Weights of a small audio embedding model.
Data: trained on synthesized solo parts of chorales (CocoChorales), 39062 training examples, 1.8 epochs.
Rows from block 2 of a small audio embedding model, named by matrix and row number. Each number is 128 + 32 x the weight over its row's rms, rounded and kept within 0 to 255. All counts start at 0. Numbers have three digits each. After the name is the row's rms in percent of the matrix's.
After each channel's rows are labels from the 100 clips, of 14976, where the channel reaches its highest value: "responds to" is what is common among them. Only what is clearly more common there than usual is listed. The data: synthesized solo parts of chorales (CocoChorales).
# conv: width-5 conv, stride 2 (model.blocks.2.conv.weight, 288x192x5, standardized in use, each kernel summed), inputs 0-191

conv.241 100:061084163129141145112162105115148172142136139177161103170173161135111093110130122128082155157111116103191103153090149173111133123106109152129166132172072119059137165111056135086092119142085150107109145110115097095132156087071204092119199100124158067141139113123162132148181104120133099129101115125101136134154098168125097156109112112115182128128080140167101134051125082138180041107093154099060153130151151127151119134110142115164104122059136136103036141110138129144157144106134211196199129155115153137136153091138131145130104134104136096106150138220121104135104103099106096120
responds to: clarinet; note D5; note C5; note A4

conv.25 108:136141129094111110088137120114128144171088104151150124145195207086099150077095155124134148126158176100135112130146145138121128105084128077142156160088149114114090095134145137114082069198105124076087171160156146074142149042101192094088158109136127137154071102178124146080142082158145121141111103099094133159119157190089116167054165141124157097187111127072094159153122132085144086108147148159100118107111143138140098138151163119108140191160137111133081064093097201123098117102126184145207156120087101139107118142108086128141155169122087116141171092158065153104126103083134128177
responds to: clarinet; note A4; note G#4; note F4

conv.258 100:134159132139115139107125125128078191160115142119149114105208154089147103124113105150113174195110109100142155143123107191122176107107157077102154179108071139147103132106117158132116135192106098089114192162116142088118141091092182065140194114159110099169048089162111168125199055163131096100109081155086125122137155180085124200141094154122151126178129135085108140138140144106106053122150142138062121129119118154169112125154175124143122154124120117158133064115127127157110120093130211090224157089112116110122089110116121131158132126168140101136172091168102140154112102105120079111
responds to: clarinet; note G#4; note F4; note G4

conv.233 105:103152138127139175107143089087115240131143128123170115098204127140155115071135102169103135177086076094146109187095115183110168108101152112136154146106046170106112108089104143117120094146095129112080158134068112084128122124141160140114146130148129079148067093159114146121188089154160103061092125144102100111155160133102170171103070157099135109178118141105142107113126119109122141174124143129131116152090121110133092097107150106172094128100110141161119136115137116182163109096181213107255138084104111124121127142131128108144148147133138194111160092163112123138067138105109087115
responds to: clarinet; note D4; note E4

conv.221 102:075128138111156153089131088099104231152179162141160140120178140134136090109164092170096141175096107080139120187088125188112151105116174095155134154113064171117097096105074139098147125151107114104095171128106103082115163150151154128128136132130093101131056110140141106144221126122152141097081141179142129142155117161101142150109092137093147108135105161091146127062139114108101145153120128113135080176125111100122107102142139089200087102080152119145138106087096122146124128116146202115231133077099117151119088113101091097133114099128104177096192060169133118150099201129097107093
responds to: clarinet; note C#4

conv.211 093:123182120119139158111116113090065173112158159120172129082188138163202115086192132185124135174116084096133126142126098165107168091082186116187148095093102177122109110085145087135090086126159095138093169136103096118107113179166126158136101140142125137133073089137117121101140071140164099112117101185157127104155163095091205143108074181094090119181171140099169090152087125107105136155093127117126108164128107093088099099091105082148131139123063122201123128109091108156138117092176141099212145087100134106118099086095089101107154154081128177091129088135108143151096170140103150137
responds to: bassoon; double bass

conv.44 095:152149096153125085117079150106095129119092108091143102074157109211188133104160133138162127125105063136077122129136095115112135124138166116148118107118102180133096125110140092137099103105151110182126097109111098102132076165158123252106124126105113113133133083147060143096089078140201095118158105134111096080082148102162232122131079147107061117140154080110182101138093118086124191164125126105171094124052103134127097107119129139152104116132078105182142124119127100111109101086220131121172129152088085087106147091127083111106154152114106187121106137104102129099119131147141137100
responds to: bassoon; note A#3; note A3; note B3

conv.285 108:112123130092130121076140103133111155148097099135154125131169202086100127127103132119129152150180183089141116121127135175144153106096136055125167164087156105134082095102155150111109106200102111090099167157179143078112161071123182083105163091127115158151060100174138140111171095139122133113117114141090152154136152173082090185076151136135163096159099130063078145156144127087108077098141165143103112114107109118125132148153153093122157183147139102123105042089087179124091119095102168086183146084111119099106100122095107095173174179136099108113222077163087122131124115072137118174
responds to: clarinet; note A#4; note D5; note C5

conv.261 104:128169130114116141088133113117136163154115142138158110126225165087132113109117124141126158161137142099140118132144148168122171101075138063123162160123055127130111144140120162116114097167124128099089179163102140083150152075101198103097178141149129072145068078185104177116189073158145090090110105106078075148137167187098131182094091132113149121206136132077094131118130131094139088113111152164091124119120141144167102111139177126148088169115141152140121071076087147170115100095136208113229165090073076117102125136125111126137122161118109109104164104164073153117121086102141098133
responds to: clarinet; note A#4; note G#4; note F4

conv.1 103:056117141142153167109142128105113170121156170157149093113153150142138103100115123169083177209098097076183128116089130186095134139107124128120135178145051134097123145119096171093109153130143121132169144123109095092099150158146170112163156119161150111112068097112146104147200076132105113102060119187124154152183116155074127173123068115103156118137117119156117106097136106163141119118105155104099139207155106103152147124083128070179093110052105128098060128107145128159143119106127150124170128108102123094086117086095144116140122160123183116122182054184177092186083126131046129108
responds to: clarinet; note F#4; note E4; instrument: cello