config.yaml
arch: "crnn"
model: "audio embedding model"
dataset: "synthesized solo parts of chorales (CocoChorales)"
train_examples: 39062
gain_aug_db: 6
n_mels: 64
hop_length: 160
input: "log_mel"
spec_augment: true
win_length: 400
targets: ["instrument"]
num_classes: 13
embedding_dim: 64
norm: "groupnorm"
activation: "relu"
weight_standardization: true
depths: [1, 1, 1]
kernel_size: 5
stem: "single"
widths: [128, 192, 288]
rnn_width: 128
rnn: "lstm"
bidirectional: true
rnn_residual: true
rnn_layers: 5
am_softmax_margin: 0.3
am_softmax_scale: 16
optimizer: "adamw"
lr: 0.0019
beta1: 0.9
beta2: 0.99
eps: 1e-08
grad_clip: 1.0
ema_decay: 0.99
steps: 1100
batch_size: 64
epochs: 1.8
lr_schedule: "wsd"
decay_fraction: 0.3
final_lr_fraction: 0.01
warmup_steps: 110
weight_decay: 0.4
Rows from block 2 of a small audio embedding model, named by matrix and row number. Each number is 128 + 24 x the weight over its row's rms, rounded and kept within 0 to 255. All counts start at 0.
After each channel's rows are labels from the 100 clips, of 14976, where the channel reaches its highest value: "responds to" is what is common among them; "peak on" is the class under the peak. Only what is clearly more common there than usual is listed. The data: synthesized solo parts of chorales (CocoChorales). In brackets: how many of the 100, against the usual share in percent.
# conv: width-5 conv, stride 2 (model.blocks.2.conv.weight, 288x192x5, standardized in use, each kernel summed), inputs 0-191

conv.112 [144 103 135 148  91 129 112 106 219 111 100 107 174 121 135 100 102 125  91 120 103 155 139 134 124 147 148 131 155 171 127  92  88 151 101 123 144 130 115 125 116  74 160 159 116 143 165  84 149 143 117 135  93 108 159 160  93 119  81 123 165 102 149  90 150 195 123  93 108 107  88 147  96 152 129 125 154 139 134 133 116 146 129 139 135 127 135 115 123 124 105 136 119 151 148 167 119 126 128 153 129 106 113 111 141 134 140 103 139 124 125 102 117 118  89 131 119 161 157 143  91 124 126 123 150  93 100 141  78  93  97 131 135 129 144 144 124 140 134 141 153 133  94 108 125  90 121 113 106  91  89 140 175 106 119 101 116 139 133 139 167 129 119 164 105 107 134 118 128  91 101 117 149  97  99  96 157 126 112 154  87 137 112 149 127 127 154 143 154 129 153  84]
responds to: oboe (48 vs 7.1); note G#4 (37 vs 9.5); note F4 (32 vs 9); trombone (27 vs 7.2)
peak on: G#4 (26 vs 3.6)

conv.251 [132 138 144 131 123 126 151 106 147 115 118 107 130 122 127 125 116 122 132  95  92 137 114 178 112 124 116 154 131 128 135  80  80 158 129 113 135 112 120 105 117  97 155 161 102 169 118 115 133 138 148 120 102 150 129 131 103 125 144 136 153  84 121 122 126 169 101 140 140 101 156 114  79 107 110 132 107 124 133 111 116 138 133 133 212 103 120 113 113 131 102 149 149 112 103 113 133 143  91 119 123 115 107 104 115 145 111 132 147 118  92 115 148 142 119  93 145 159 102 135  97 138 162 133 164 108 171 163 122 133 110 154 127 106 126  99  96 146 141 126 121 139 140 118  62 107  91 140  90 116 183 175 176 108 149 147 127 131 115 109 146  78 110 210 120 115 114 121 144 137 180 148 148 105 100  77 152 143  95 168  92 154 133 162 120 119 125 102 106 122 121 107]
responds to: viola (93 vs 8.7); note D#4 (66 vs 11.2); note E4 (27 vs 8.4); note F4 (27 vs 9)
peak on: D#4 (66 vs 4.1)

conv.220 [131 173 150 114 122 125 148  94 135 122 107 145 128 125 121 121  84 138 115 117  79 106 112 185  99 131 124 173 130 105 152  86  85 124 101 120 163 122 109 120 106  97 120 172 119 127 146  98 110 101 158 148 114 136  85 132 129 112 162 156 125 121 131  95 126 160 103 183 146 112 135 115  65 112 131 112 110 134 112 119 113 111 137 119 164  88 124 116 101  93 113 159 172 125  91 113 106 162 124 137 117 108 100 112 115 114 130 143 123 140 130 125 127 113 142 122 157 121 136 145 130 123 167 114 142 134 185 165  92 156 132 148 146  86  86  97  92 159 157 134 108 108 134 137  90 139  91 123 128 128 203 169 141 117 142 141 106 149 141 115 126 110 110 184 106 112 121 108 107 162 171 134 144 113 123  93 131 150 123 165  87 106 107 167 121 121 115 126 127 123 134 109]
responds to: viola (94 vs 8.7); note F#4 (42 vs 8.7); note G#4 (38 vs 9.5); note F4 (31 vs 9)
peak on: F#4 (27 vs 3.3); F4 (26 vs 3.3)

conv.286 [149  97 162 133 109 116  98 122 180  94 106 138 150 152 133 121 126 155 123 108 124 143 125 156  96 149 142 136 149 152 113  96 111 132 100 119 190 132 116 122 116  82 147 166 126 144 174  95 129 129 146 149  83 112 125 143 100 112  94 131 124 115 138  91 137 152 117  96 111 108  68 154 111 151 139 113 136 104 109 146 106 142 119 118 130 139 117 119 107 123 112 188 122 149 171 167 106 145 141 172 102 118 104  84 135 128 139  98 122 164 141 106 130 110 102 102 158 143 161 148  75 100 113 121 135 127 128 121  80  91 118 112 133 138 156 140 109 100 117 132 132 124 124  90 113 101 117 112 116 108 122 146 134 124  87 124 113 165 141 148 181 130 119 167 101 114 179 116 118 121  99 108 145 112  73  89 138  95 143 156 101 133 114 139 108 111 152 183 160 126 160 101]
responds to: oboe (95 vs 7.1); note A4 (40 vs 8.2); note B4 (27 vs 9.2); note G4 (25 vs 7.2)
peak on: A4 (36 vs 3.3)

conv.198 [112 100 150 120 124 115 105 145 155 116 120 131 103 145 122 106  99 127 111  85 112  91  86  98 114 143 159 132 113 160 112  95 118 109 128 122 193 125 118 144 132 139 131 133 125 133 192 116 101 121 133 127 116 107 150 124 124 121 108 139 118 131 120 115 116 137 125 100 117 110  98 168 111 149 139  91 130  99  86 149 111 145 113 107 119 162 114 152 121 124 123 205  99 119 198 186 111 139 133 195 118 109 131  94 113 102 136 103 102 178 140 113 137 105 121 122 150 105 145 111 114 114 120 146 136 144 108 109  96 108 142 136 112 174 198 176 152 108 111 119 134 130 113 106 142 121 110 113 113 118 114 141 121 120  89 139  98 158 125 144 175 117 104 137 123 108 208 117 104 124 118 137 148 116 121 115 121 109 141 153 110 123 117 137 129 139 133 178 167 115 173 120]
responds to: oboe (98 vs 7.1); note A4 (37 vs 8.2); note B4 (32 vs 9.2); note F#4 (28 vs 8.7)
peak on: A4 (35 vs 3.3)

conv.179 [123 121 140 142 105 156 122 118 151 106 104 117 132 122 128 112 107 117 108 113  99 123 105 146 106 122 142 143 124 168 179  92  93 131 138 107 139 107 114 154  99  97 154 155  96 172 136 109 153 155 125 123  94 146 161 138  98 143 132 126 158 108 124 117 134 191 118 128 127  85 131 110  86 132 102 141 126 140 136 109 126 152 116 136 174  96 120 130 110 136 141 143 142 116  85 128 118 136 115 133 118 103 131 134 131 132 108 145 144 116 122 110 133 141 122 118 124 187  97 137 101 150 148 173 167  73 135 153 109 135  75 163 147 138 126 112 112 143 131 121 126 125 129  95  84  91 114 151  87 105 161 175 190 106 171 170 126 112 104 135 154 100 124 178 104 104 111 104 144 117 168 149 141 104  92  83 147 169  73 153 120 127 136 170 128 160 123 106 127 125 129  96]
responds to: oboe (48 vs 7.1); cello (30 vs 9.8)
peak on: silence (47 vs 12.2)