From a checkpoint of a small audio embedding model: 2.55M parameters, depths [1, 1, 1].
Rows from block 2 of a small audio embedding model, named by matrix and row number. Each number is 128 + 24 x the weight over its row's rms, rounded and kept within 0 to 255. All counts start at 0. Numbers have three digits each. After the name is the row's rms in percent of the matrix's.
Before each channel's rows are labels from the 100 clips, of 14976, where the channel reaches its highest value: "responds to" is what is common among them; "peak on" is the class under the peak. Only what is clearly more common there than usual is listed. The data: synthesized solo parts of chorales (CocoChorales).
# conv: width-5 conv, stride 2 (model.blocks.2.conv.weight, 288x192x5, standardized in use, each kernel summed), inputs 0-191

responds to: viola; note G#4
peak on: silence
conv.176 104:102165148090145140154119105091114173127138122113118133113112070122111137126131105174115103150083108124122120171092120120095092083135147117138083113128119183110152074118111122143137117131112120121107131146113119117106102133145108123142116138137113129135143083103113098107137123149138110097122127135138121105117119096131124134124108140076115123127104154135140132122126132134138145207126124146145157193117106109113143128106101120189105074124132149173141202153126099165163096133132129132149120130104111127094125147167147139115106095122171163134112118115161132146079173119102122086

responds to: violin; note A#4; note G#4; note G5
peak on: A#4; G5
conv.260 090:143137135090131081111121116162137132115130135158146127167132179128155147132108171119110140088166149123095120131117118102154121080124172099137105085110179130170094090102137110141135100142132119121094113114163149122133144087141134115072116113126112135125137159137113149098109151135118150158143142108119120156088162111121128119148177165181155121140150145104129133125120120083126114113130120095119103089109146131129100132146128124108128152154112068164164116103085166066098109143109138171117171164138115162120112136120097123138124144139079116130151135120094128081133142118159151146

responds to: bassoon; note A#3; note A3; note G3
peak on: G3
conv.109 105:162186122102131118126105087150155130135145134119129145132111094107128141140123115135131070110138167124085141139109127081107113102116170098141096111099141160179146086121132127164154148138125152113132108157099177143136154121151137086110128143116089095143109121130083155110095148132117140117173125131138089139109170139143110117147143162133123138142132144101133145118135145130089152121152112163141131110088121142133093081154128131107092129184153121172194130128131133108116116147087139079119138105135107167103098159128134112115073099118113144117079125091100125106127138129163101106

responds to: viola; note F4; note E4; note F#4
peak on: F4
conv.268 101:124175158082116107158104120142101131105096101107104137106095091096129181125121139163120109146103106147102121140132126109135124125146126150116116100120166147138123071121135118175141115120133100122141132216169136154104102100126114105141132126146112168142186116118112098117108136160120109126117148115106128127100139097108115168131124134129137136153136162122120130125132146095117113183149083157121127150086096094089178177128101113144161099130060109124125159161118112137111143150121109115093137174138132087136122146169121138132125099135164098142127106109167157127110129116100135137

responds to: flute; note E5; note F#5; note D5
peak on: F#5
conv.136 095:131123134175112154111129114097137120115156131119088145127102096131120107135143083130146081152096140121129140183135121133097117166127086158129109129152112109061139175123115128096150158118114155152145109112088135114128156173134091149151088148103095118124106121120130127154149163120137142121121124127163114128137079136130146106129133107091132129118114163152176139122135115158079194109118140144156103138143122167160102093128120118118060120110144140076138139125138074138139124164133142094105094092117141175122125125107142105106126120140151159094098129101143135144157143166130098088

responds to: bassoon; note A#3; note B3; note A3
peak on: G3
conv.256 098:155156115160096127124128126171116097093130109103113111107141125138159108161140130108128123095161160125096152088144107123153187099109158087123155100102145120188130147091167112175127124125145112144098127106140120141136127127127127133098131130111118133139105131157116173119107127106120116119154130100120132114109174106134160138140127126163109122154168116065125089159142118110083151091131123106144123070110106170147119122144140150058137170175102105160180123121108133109113119130142112074105148090153138129138108119129126124127161155123093101136128154105100145109132090130168117148

responds to: viola; note F4; note D4; note D#4
peak on: F4
conv.98 107:117160162118083134134126152136077142124080126108103130100155159091123154101093168130101164168115122123120123119113095145142140130106126135132117114112173120148122110098147123158104136165142082110165163178177109125120120087099141067146119107141145144142123117125127110125150110143082102159086121103132150142112132128095117182148154131154139120151125142113081124151133149125137092128155099141111157127113111098110151167124110102080144144168099088133115121154152148145117139121105145133138141152127134092131088112156131143136123127135149077174151100128145130144091081087100170138

responds to: clarinet; note F4; note G#4; note G4
peak on: F4
conv.132 107:144133123100113125112128111106140146180118100119146120115189152092099131117109117115142141135161168109132130120144141155139136113103128081113147163110107118106105110150123146109113103184098119088107161170136166086128153076116175108112155123141116128138073104168130153116149081141142112096127096116099132151122148176109114166078130152119141107174111140091113164139132136109123100113140145164108111113115125139137110122165164129132133154137149131137116078102099154140112128107121162109212130101119122126121116138105114115144142150137111136107160114155092138125140098097154080146

responds to: viola; note G#4; note F#4; note F4
peak on: F4
conv.71 099:133170148111087125141105086089120136097110120086112121084122089097110205116161088163136087140109110136118144140133109106113145131167099127104144120149146141078122149117135140141124103117117144129138129209139129133140093132124129125122126124129104129138176086127116138119122129167142085084125129091098100115090120121132146166094106125097124116180129160105137135126131165114115156186133147177147136145115102123136154133122114137133114150101107156095110168147119107163144109115143127087117113167107106107127147164188121121114130125103162125098114149120162164134134118144158107111

responds to: bassoon; note A#3; note B3; note C4
peak on: G3
conv.87 091:157145065129178115126124136145103144124120125098123110105107120157165104135126125134149123102141122151088149124124092116127124127131191103152126114115100167193135095130132110144116156128155092159139118081112134122105136136135154165097148127102140072127116119137095126148129102115141134136142121160115095123116129138170141103183125155147098162096169076109141137107122121112119122127155105089138138129104082138113099106167123148170119093125162117203186109138140136122116138128133114117123156123151108135122103090103122126120081099136076152145124153123082103106131158138150128113

responds to: horn; note A4; note B4; note C5
peak on: A4
conv.24 098:154118115208108138137128154107106074116138131122110107109137108194182112116166131115158120130109081133134135088148108125116155140135097143125157130156102116093132184108130100126109154075154115208150073062114107142127106165128106186156118123099126128103122113136142134146102111106148102124130130126130139104133119113142180079158092090105080145124148094152157105145109114150118145108103142092142119116128116151139129116110140132108118128110102128112125123140156104116134121107193110125122120127107132098140154105133123122113161155131145139133103139113137124121137094132140119116

responds to: viola; note G#4; note F#4
peak on: silence
conv.185 099:118166142117131125148110127111073158108125120109113139091108074124121155118139110187125113169082092129120117167115095116106087105158134133139104111129150177113127112114116120157139118119130081134140119164130111127113096142141097133130108133133118139130161094112106094105122132165145101102104142135132115111113110067099138138122112137103110119122127162125147121110128154119124152221149106143144139195115088115111153143119097123169123084115104142151132188155133093150149096125148115110122113163096104097103118137166137145122111102130172155145110108108174127144103151134110132106

responds to: horn; note B4; note A4; note C5
peak on: A4
conv.205 098:138122105180111131122134141094113104100093112121135116106154128167172116098169136123134120114123121119135121107147126126127172115118121127125168121140150111092112175109149107108108102088152126160109100104140076105136119158146087179122110134107126155100129092139130121130110094116146098124122126120124147116121113098121180113111111095116112103132143103101143073172118126127121156130101165130168130105114122129123148145090121134082155167123107147116100113131140116136143121100181106088120106094127128091141172136138127119134227208099134155126143134103134119125114082135130135136

responds to: flute; note C5
peak on: silence
conv.104 102:083129156093139121139129110118142155104136118121120149143074080116085154132154080144108087125099131142141126188089136091089113128144121158141122106143133132107131125128131123125143078118125163128119099122106126148137119167144093134112113126112106127109166135085117123102128182125137141098143146133149095120122087107143136118073138115095138102132108160163156108099125117139128185163105140132166125146138155149137109105093095139163073105115126138108149182154114092122150091163131123127113088132099106150089142154173122120123105121120145167105091150123135135098118165157114112091

responds to: horn; saxophone; note A4; note B4
peak on: F4
conv.103 095:172119120155090114142095138093145075142092104124119125115156127155133152122120141103185091085141143135102118096170135107121122148147096145109133144137139101082103157159138116111131108104133138141144085150118120111135092109130109181128119136134109126117128097153110131121057111130139099117135122088096130132121137134143149110104108126112089087135131110113129122172113161122127177140132152182166107091103126129114135133118142120082134181144148150116123150145149133110133134111149110120137097127077118107123165170148102135110171164117135168120074148083116124102171079122147127148

responds to: horn; note A4; note B4; note A#4
peak on: A4
conv.219 102:123105102155132144121136122126143101101097106148125114146144150129134107123130129098129125099128144100133121101135142133126155113111099116115157114134151096119105151095170121123135082127121156135108124102144091136139130136142097153110101126126130144113130116131118131103117124104126120125126132101116134122117130107119159132082129087136148089136124098093133072179126129125123192121103194126191132090117143140145132143081117130086141198146124150119139132116140150139145107114150106095113097088110111129121161151152126130155230243121126140133142124132110109118123094136128131148

responds to: bassoon; note G3; note A3; note C4
peak on: G3
conv.139 097:142159121127124137146120123160112101123135116090093122088161104111150106151097141142120145155116094152116154100130115141122157097091142115109135141119119138181177110120130135161117150137142106141137144136130137165097124089080170085136173095128135122144142127142117138127126085128094097111145098105116129121125151147139118131189117132140107187140169132141083118122156134114129088110176075145095143140125087117116163147157132140117137106115114111152166146141136103133118150106105114092110145129171143088158116081118165159126079088152129066170121139151144144144106092111144128111

responds to: violin; note A#4; note G#4; note C5
peak on: A#4
conv.29 107:146114115104122107103131116133139122147103112135145132153152178101103136116110138107145134098190185096117105095143141122140129113099124074116141142092158116131083107133165138115101087168123124115102145150152142088125153098126150122100132118127115157136091110147116135100125093125139128134118115122109144152122143158106126159075147143138149085156129115069109149172132132098134105113133162157128115101109111102107126151147152112113169172157141106137105084108084186123100115103127118107153107109117108086117123134111089121150162179117096131112168109133091122105146107098143134178

responds to: viola; note F4; note G#4
peak on: F4
conv.69 103:154139142142082140141101147078100129160100112099081127093140092141117195094125114150159122153087108141096129145137098116116098153151103139118097151144148137079132116150129115136130140127124081143169119194148119120101093120102115137132111094116114137128142100148109121130094130178153101110120132098100127119090128143115130159115114132092103124133089149148121166128120158113134108183157092169111130148091071086073153148159135131124118115115110128109108157149170109159143135120142116120144118177098115105119134148165120131108108099144144122141110136079165143135143107128144115127

responds to: bassoon; note G3; note A#3; note A3
peak on: G3
conv.117 098:119159108107148118116128102177156119092127127152165114168082120129138092140145136127090121091135098154148118107101129120139127090109167136134144108142100147170164121121119113148100121106147145120091105105124118179119107101079174100094171112136151071149186126120115147133126112112120114130161111112110095124127142113172126119149117133163139144105146093141118114111149118126153076114148142104086164104129139143126078098148117163141126084137108132170149150119121128131145108093113136156111154148147127102119135102145147140114098092121095080137103185161080142096109105106140111126

responds to: clarinet; note A#4; note D5; note C5
peak on: D5
conv.207 101:068117124136137141126140111114121174140151150141129103117158148136154099129136110159082149191132119079155127133101154167132161122105125112108163153134067127098116136088090159111120144140127140129121156115114102100093145143141154113168155112132125142133069128125155134133182098124111125091099118170130159141166119153094127159134102124130153135136115138129132118101137103134099118118100148103103109170138114128150149126102150102158118117085132125099105104108123132148121128139117143100180124067134153110130108096101131098160128140114152112117174073161171121172093140135095105120

responds to: violin; clarinet; note G5
peak on: G5
conv.157 101:115095099127173125111148100151157157131086069145137104148151169120116110139098099073126123091171188108143122115120145136130139103081127100092145151119121104131121116132153148100131094151110183132099138127145130124122164109139114142090117101117111137124098138141119148111144114115129145113131102125101130139112127149144126118077119098143149094141123099096125130167140125119129180114105201135172124105114112120154125139119149140153134165123171153139152119108102153132119115114126121092138110077113113117119153143128117116176173191104115162098162118141079091108139126109155107138

responds to: flute; note D5; note D#5; note E5
peak on: F#5
conv.49 101:138107104097141114118123102156171127152128111128144114156111122085070125155126099070142085066169195140114135123114141108147120130120130103096118165104140103153126096146142140126144133162117156114129142129133176149130135108141145100078139113111094130145115170145125158139132140124126156115160117137113117129109133168131111086088132124133131106128129096089129157134159142117117165119169150140176106077111119152129106110183161139139120141151163135135157117124119136111129125152094102089122123086131129149106117148118116127151123139155072144110134132104072116091148164125169078137

responds to: viola; note G#4; note F#4; note F4
peak on: F4
conv.273 092:122143139119117146135112096117100154133104124119105125114145122111138198120130124160113114164143127118100121139127114121149148128149115128120129124114176146128113122091166116156142114137099109111143129201166102145098103104149114101119096087124109146161166081129106131104112132170147094085081164113110119111101152108090163159100127135144143125160121173117124129148142146111096134190164116150146127140101079072071153150125105094129144153145107106115116160140145125153137119121145133065137126156116103076106108142171130126107141145122153116128148090095157136133122126085133124134

responds to: violin; note A#4; note G#4; note B4
peak on: C5
conv.106 097:152124107135102123134156114151109065155136127118120129122134137127131129131098125105153120106161169119103126087166123122167176147109118130091149137114166091158133110148173093132097143136113101124120124146154128118124114104114114124146107120136098177125101146131147118160092109128120143139102130103100171126135132139104101129118143121158100125140138113110102138165112152132103100110135124153140104105103078091083171153151138127064201169167131111114133101120113133113118158132098102076122109092174153112173124136102139093121159153133121097092147125088123125145154109081142133169