A small audio embedding model, trained from scratch: 2.55M parameters.
Rows from block 2 of a small audio embedding model, named by matrix and row number. Each number is 128 + 32 x the weight over its row's rms, rounded and kept within 0 to 255. All counts start at 0. Numbers have three digits each.
After each channel's rows are labels from the 100 clips, of 14976, where the channel reaches its highest value: "strongest on" is what is common among them. Only what is clearly more common there than usual is listed. The data: synthesized solo parts of chorales (CocoChorales). In brackets: how many of the 100.
# conv: width-5 conv, stride 2 (model.blocks.2.conv.weight, 288x192x5, standardized in use, each kernel summed), inputs 0-191

conv.83:095107137138128127128137115107145139103162129131073158139061092093075122165145086109134085129115169116121168184108129135109154161138101134137102129132130112097132145128130119108188153127101165110160125112081159121142161164159049110141078151067092114082097179080144129154139222113113197118126125144167096113135078158136119089086149069093143128107099160127165139115123118143071227096120128126189082130164152164161110088126119115118056135132161120073176113133136094113095153199102148093090066063147160198141094147092140112116098127129139151100084109107150113141164189204120105088
strongest on: flute (99); note F#5 (56); note E5 (49); note D5 (36)

conv.152:082143142141123131207147133148112139080113125095094133080058091096115119131100175165109127174130106136140139108129136119104112130125108127125086125144119129148142123112150149144139163139142108130160122150130159174079135102154087121215111154160146153172156142072145083140123106171096105143106132144157159120122141063076082150159096128133077177102145118149094140170154169155106093150152080143077153189144092072113197171122078128165151072128106137103125167131109120153125170146088077075052154103173160105163116125149198174167140099169206078159132095117221166168081125141089165138
strongest on: cello (64); note A#3 (34)

conv.36:116174155097109134149113159128072149093123130088081139045080066104120145090135155207122140185083074131095099162135094106118093110157129133176075105108147167124123108123111122161157145114147074115177135171141108124137094147138091121176095153154142144131148120085121046119110166157124143156079151131185139084117107057063119141134129145122102144140134158131108122124118171135124096163149057133102140191157139094108191175119094096138133092116053123130108178140141096147136131140118120125087123155125121134110115137163147163121113078157179099193111076086241147168105149157091191105
strongest on: viola (99); note F#4 (35); note D4 (35); note F4 (31)

conv.165:105169161113137168155125117112109149112118122065101149078107076086104123085123143165097135174091069115137088134099118147092073109138144143142098156149142165131168108136119130149119150137104100120152118147106107118092089125116104110150112117144133086122126075100104086115142107154119079115070133115131100118136140092085090135149102160082114136115110144162111140144156162200148134180146129177130189192161114056098166140120111100195133036132141154181149206182174116201206096086104121132143135136096086089081137137172203156143109086161216142153119086146172132150069141105096132105
strongest on: viola (50); note G#4 (35)

conv.232:068089129112180106100160090144204129065090111201163109234101217138102097120127138086072137066157148141176106121109174118147124071105113141118166098140149092107127146116120139104109068126113215106080115088160094140146129105106146097089149084144152149125169120084168135110113131093117140149145118114120150131154104089172127123095157091160185099108099118138107099111111083125170118098079191105111140084165181123151113151066082144166149142125126141111085131072096164103129108124132116184106121145103133117120170117154116107144151173078084114107167170166100094092077101097100138153
strongest on: trumpet (40); clarinet (36); note G5 (30); note F5 (30)

conv.188:093089104086209110134141099128184165089094101175188099195075141152136107140128114115132088043144128167156103125104147095125090128137154170129135098125089158087155090124108123104090102118149197138083086034125119155114100127110137164082140082136127074128217112089155117145138136123161128109161103143088110136117116122190142038125110164131150129092148063169145127108111116139159120172117177098135139117112154120125084090128131160217117042115137117154103167115106109103120119127142106167129117157122153108119156096128120114129072103117082164088096174161059116066114159108111122115
strongest on: trumpet (99); note D#5 (31); note F5 (27); note D5 (27)

conv.7:091050121166155177107154130084134142156172161154118091153125142148128119105152104133117160187103109116184115111115132177092101185128061170083136178173078097069142175138057158068128163095127146165165124075109097099099133176127130130162127100118126135095144122126166084151162110096132110066077107156115155108175081152115121112144088078097179142091089122207143127113149113157150107106106151106119121203168098103135139107099145104171104095052150145052064131128193123171141125118131126133126097130113146124119151063096136095126123128158168098106137109191165090165122111124094083098
strongest on: cello (81); note C#4 (40); note B3 (37); note A#3 (36)

conv.65:126099107152153163113150171126077129121096116091150101091121140163152092138137169121133196134106087114128124077121092155101107133091155132148105157145128158159144160134097173116089210127195059194188128008131113121099100141131119171120117097099156104124093124119122117134155073083138144150141068180106133129127121120141140105179128152136105155090170023150149106099159138176150102149148087064112177147135095110107124133122143111179127061106120137156130097164191146178146119098133101145109143114109105098093108033077152142145103067163122146171151122156114087150101170113121153094
strongest on: cello (61); note B3 (39); note C#4 (31); note A#3 (28)

conv.88:153164160081114134159108081074115165119102088085113148103124081114117242133169110146131066133100123142121121166138115095138135167172084150103121085136161135057152082141135096132178109124113111136154120229164158133110107093163086111128095127114066163103186102147140114138120155163144075071095142113084127135099122099116133157084119123101148098178135195128148134136099151077097177185122080178152097145063065107080162171153082139144145118119125126098092200150113078149130148174146124090121128187123168126164132180133124098103114087110149165089101133086161156109156113133152099123
strongest on: viola (84); note F4 (41); note F#4 (29)

conv.5:107105161139100128108122155086104150120186157117105158113072100111109116129165124128117138134085138092124145222131109140104127145150106137182110108134121117057102166108119119101168135112127117132157131105092131090142135198166065139141074173114136115112080147104157118129134218109125181155106153162218117125142068139083150096092161141089120102117112175127183123097090100166101180098098090114151095139183163181160092081109132092118077122115114112064127130138116078098141117196124160150128089096120148221130090135100115124111110102116133159128099095104157125154131220214103151097
strongest on: flute (68); note E5 (32); oboe (28); note F#5 (28)

conv.287:107204172091126116149086110111086177146133136104091151081145086103132175090130138228107125200076088100090125181099100125094115109158149105145111128109153171121125065097132095168155107163103097100140151228146122136117136123145145096151119124154098149149148086149094098100137142202135083089064159131134114125106154148032118177105130154099116118157119208113130148127142160091111127202161099157117128187068070091116158165112136086139124102129110104159111186145123093149122105135142142081171140143114108107095082150167136135107113101134162139152126061106183127133099130109094117087
strongest on: viola (80); note G#4 (36); note F#4 (32); note F4 (28)

conv.50:156184109145106124127111119123096147113092106091172086094214095184188116121135128130172141130118073135119127149156122161131194091100173100146161125103082168154124139098144129157086102133134134158070136152079130135149105101112157193096159120123137090137110092183090187109143087145186070110159101108080086089105190114155209153130083175127089121203181117059145097133116100084123146131112115121115121087080121146133096087120161134117101156140080140198149104092084120141107122079191180134215134119129110105132133098119102114111128130089080124111114167116089144108116096104182091124
strongest on: bassoon (76); note C#4 (35); note D4 (35); note C4 (28)

conv.89:069102128094178110102133088139214166120134118190157106213159150090078098142114102101094139114113139140171133130097179157105126111089114144103141144141050081118138123123076175104135077153115232076087154095108140152145154080123180077090170109124151052136153136128129157125177142128115135099151101121106082132141115162161100114079114108120185102140091118133110134083138108125166133081098186117125154084144165150180057085102145139190073131093147149089136124103104121123128121136105189166192131139112131161115156114140122122137099133110090127088144145193069108104104142122112070109
strongest on: trumpet (58); clarinet (33); note B4 (29); note F#5 (28)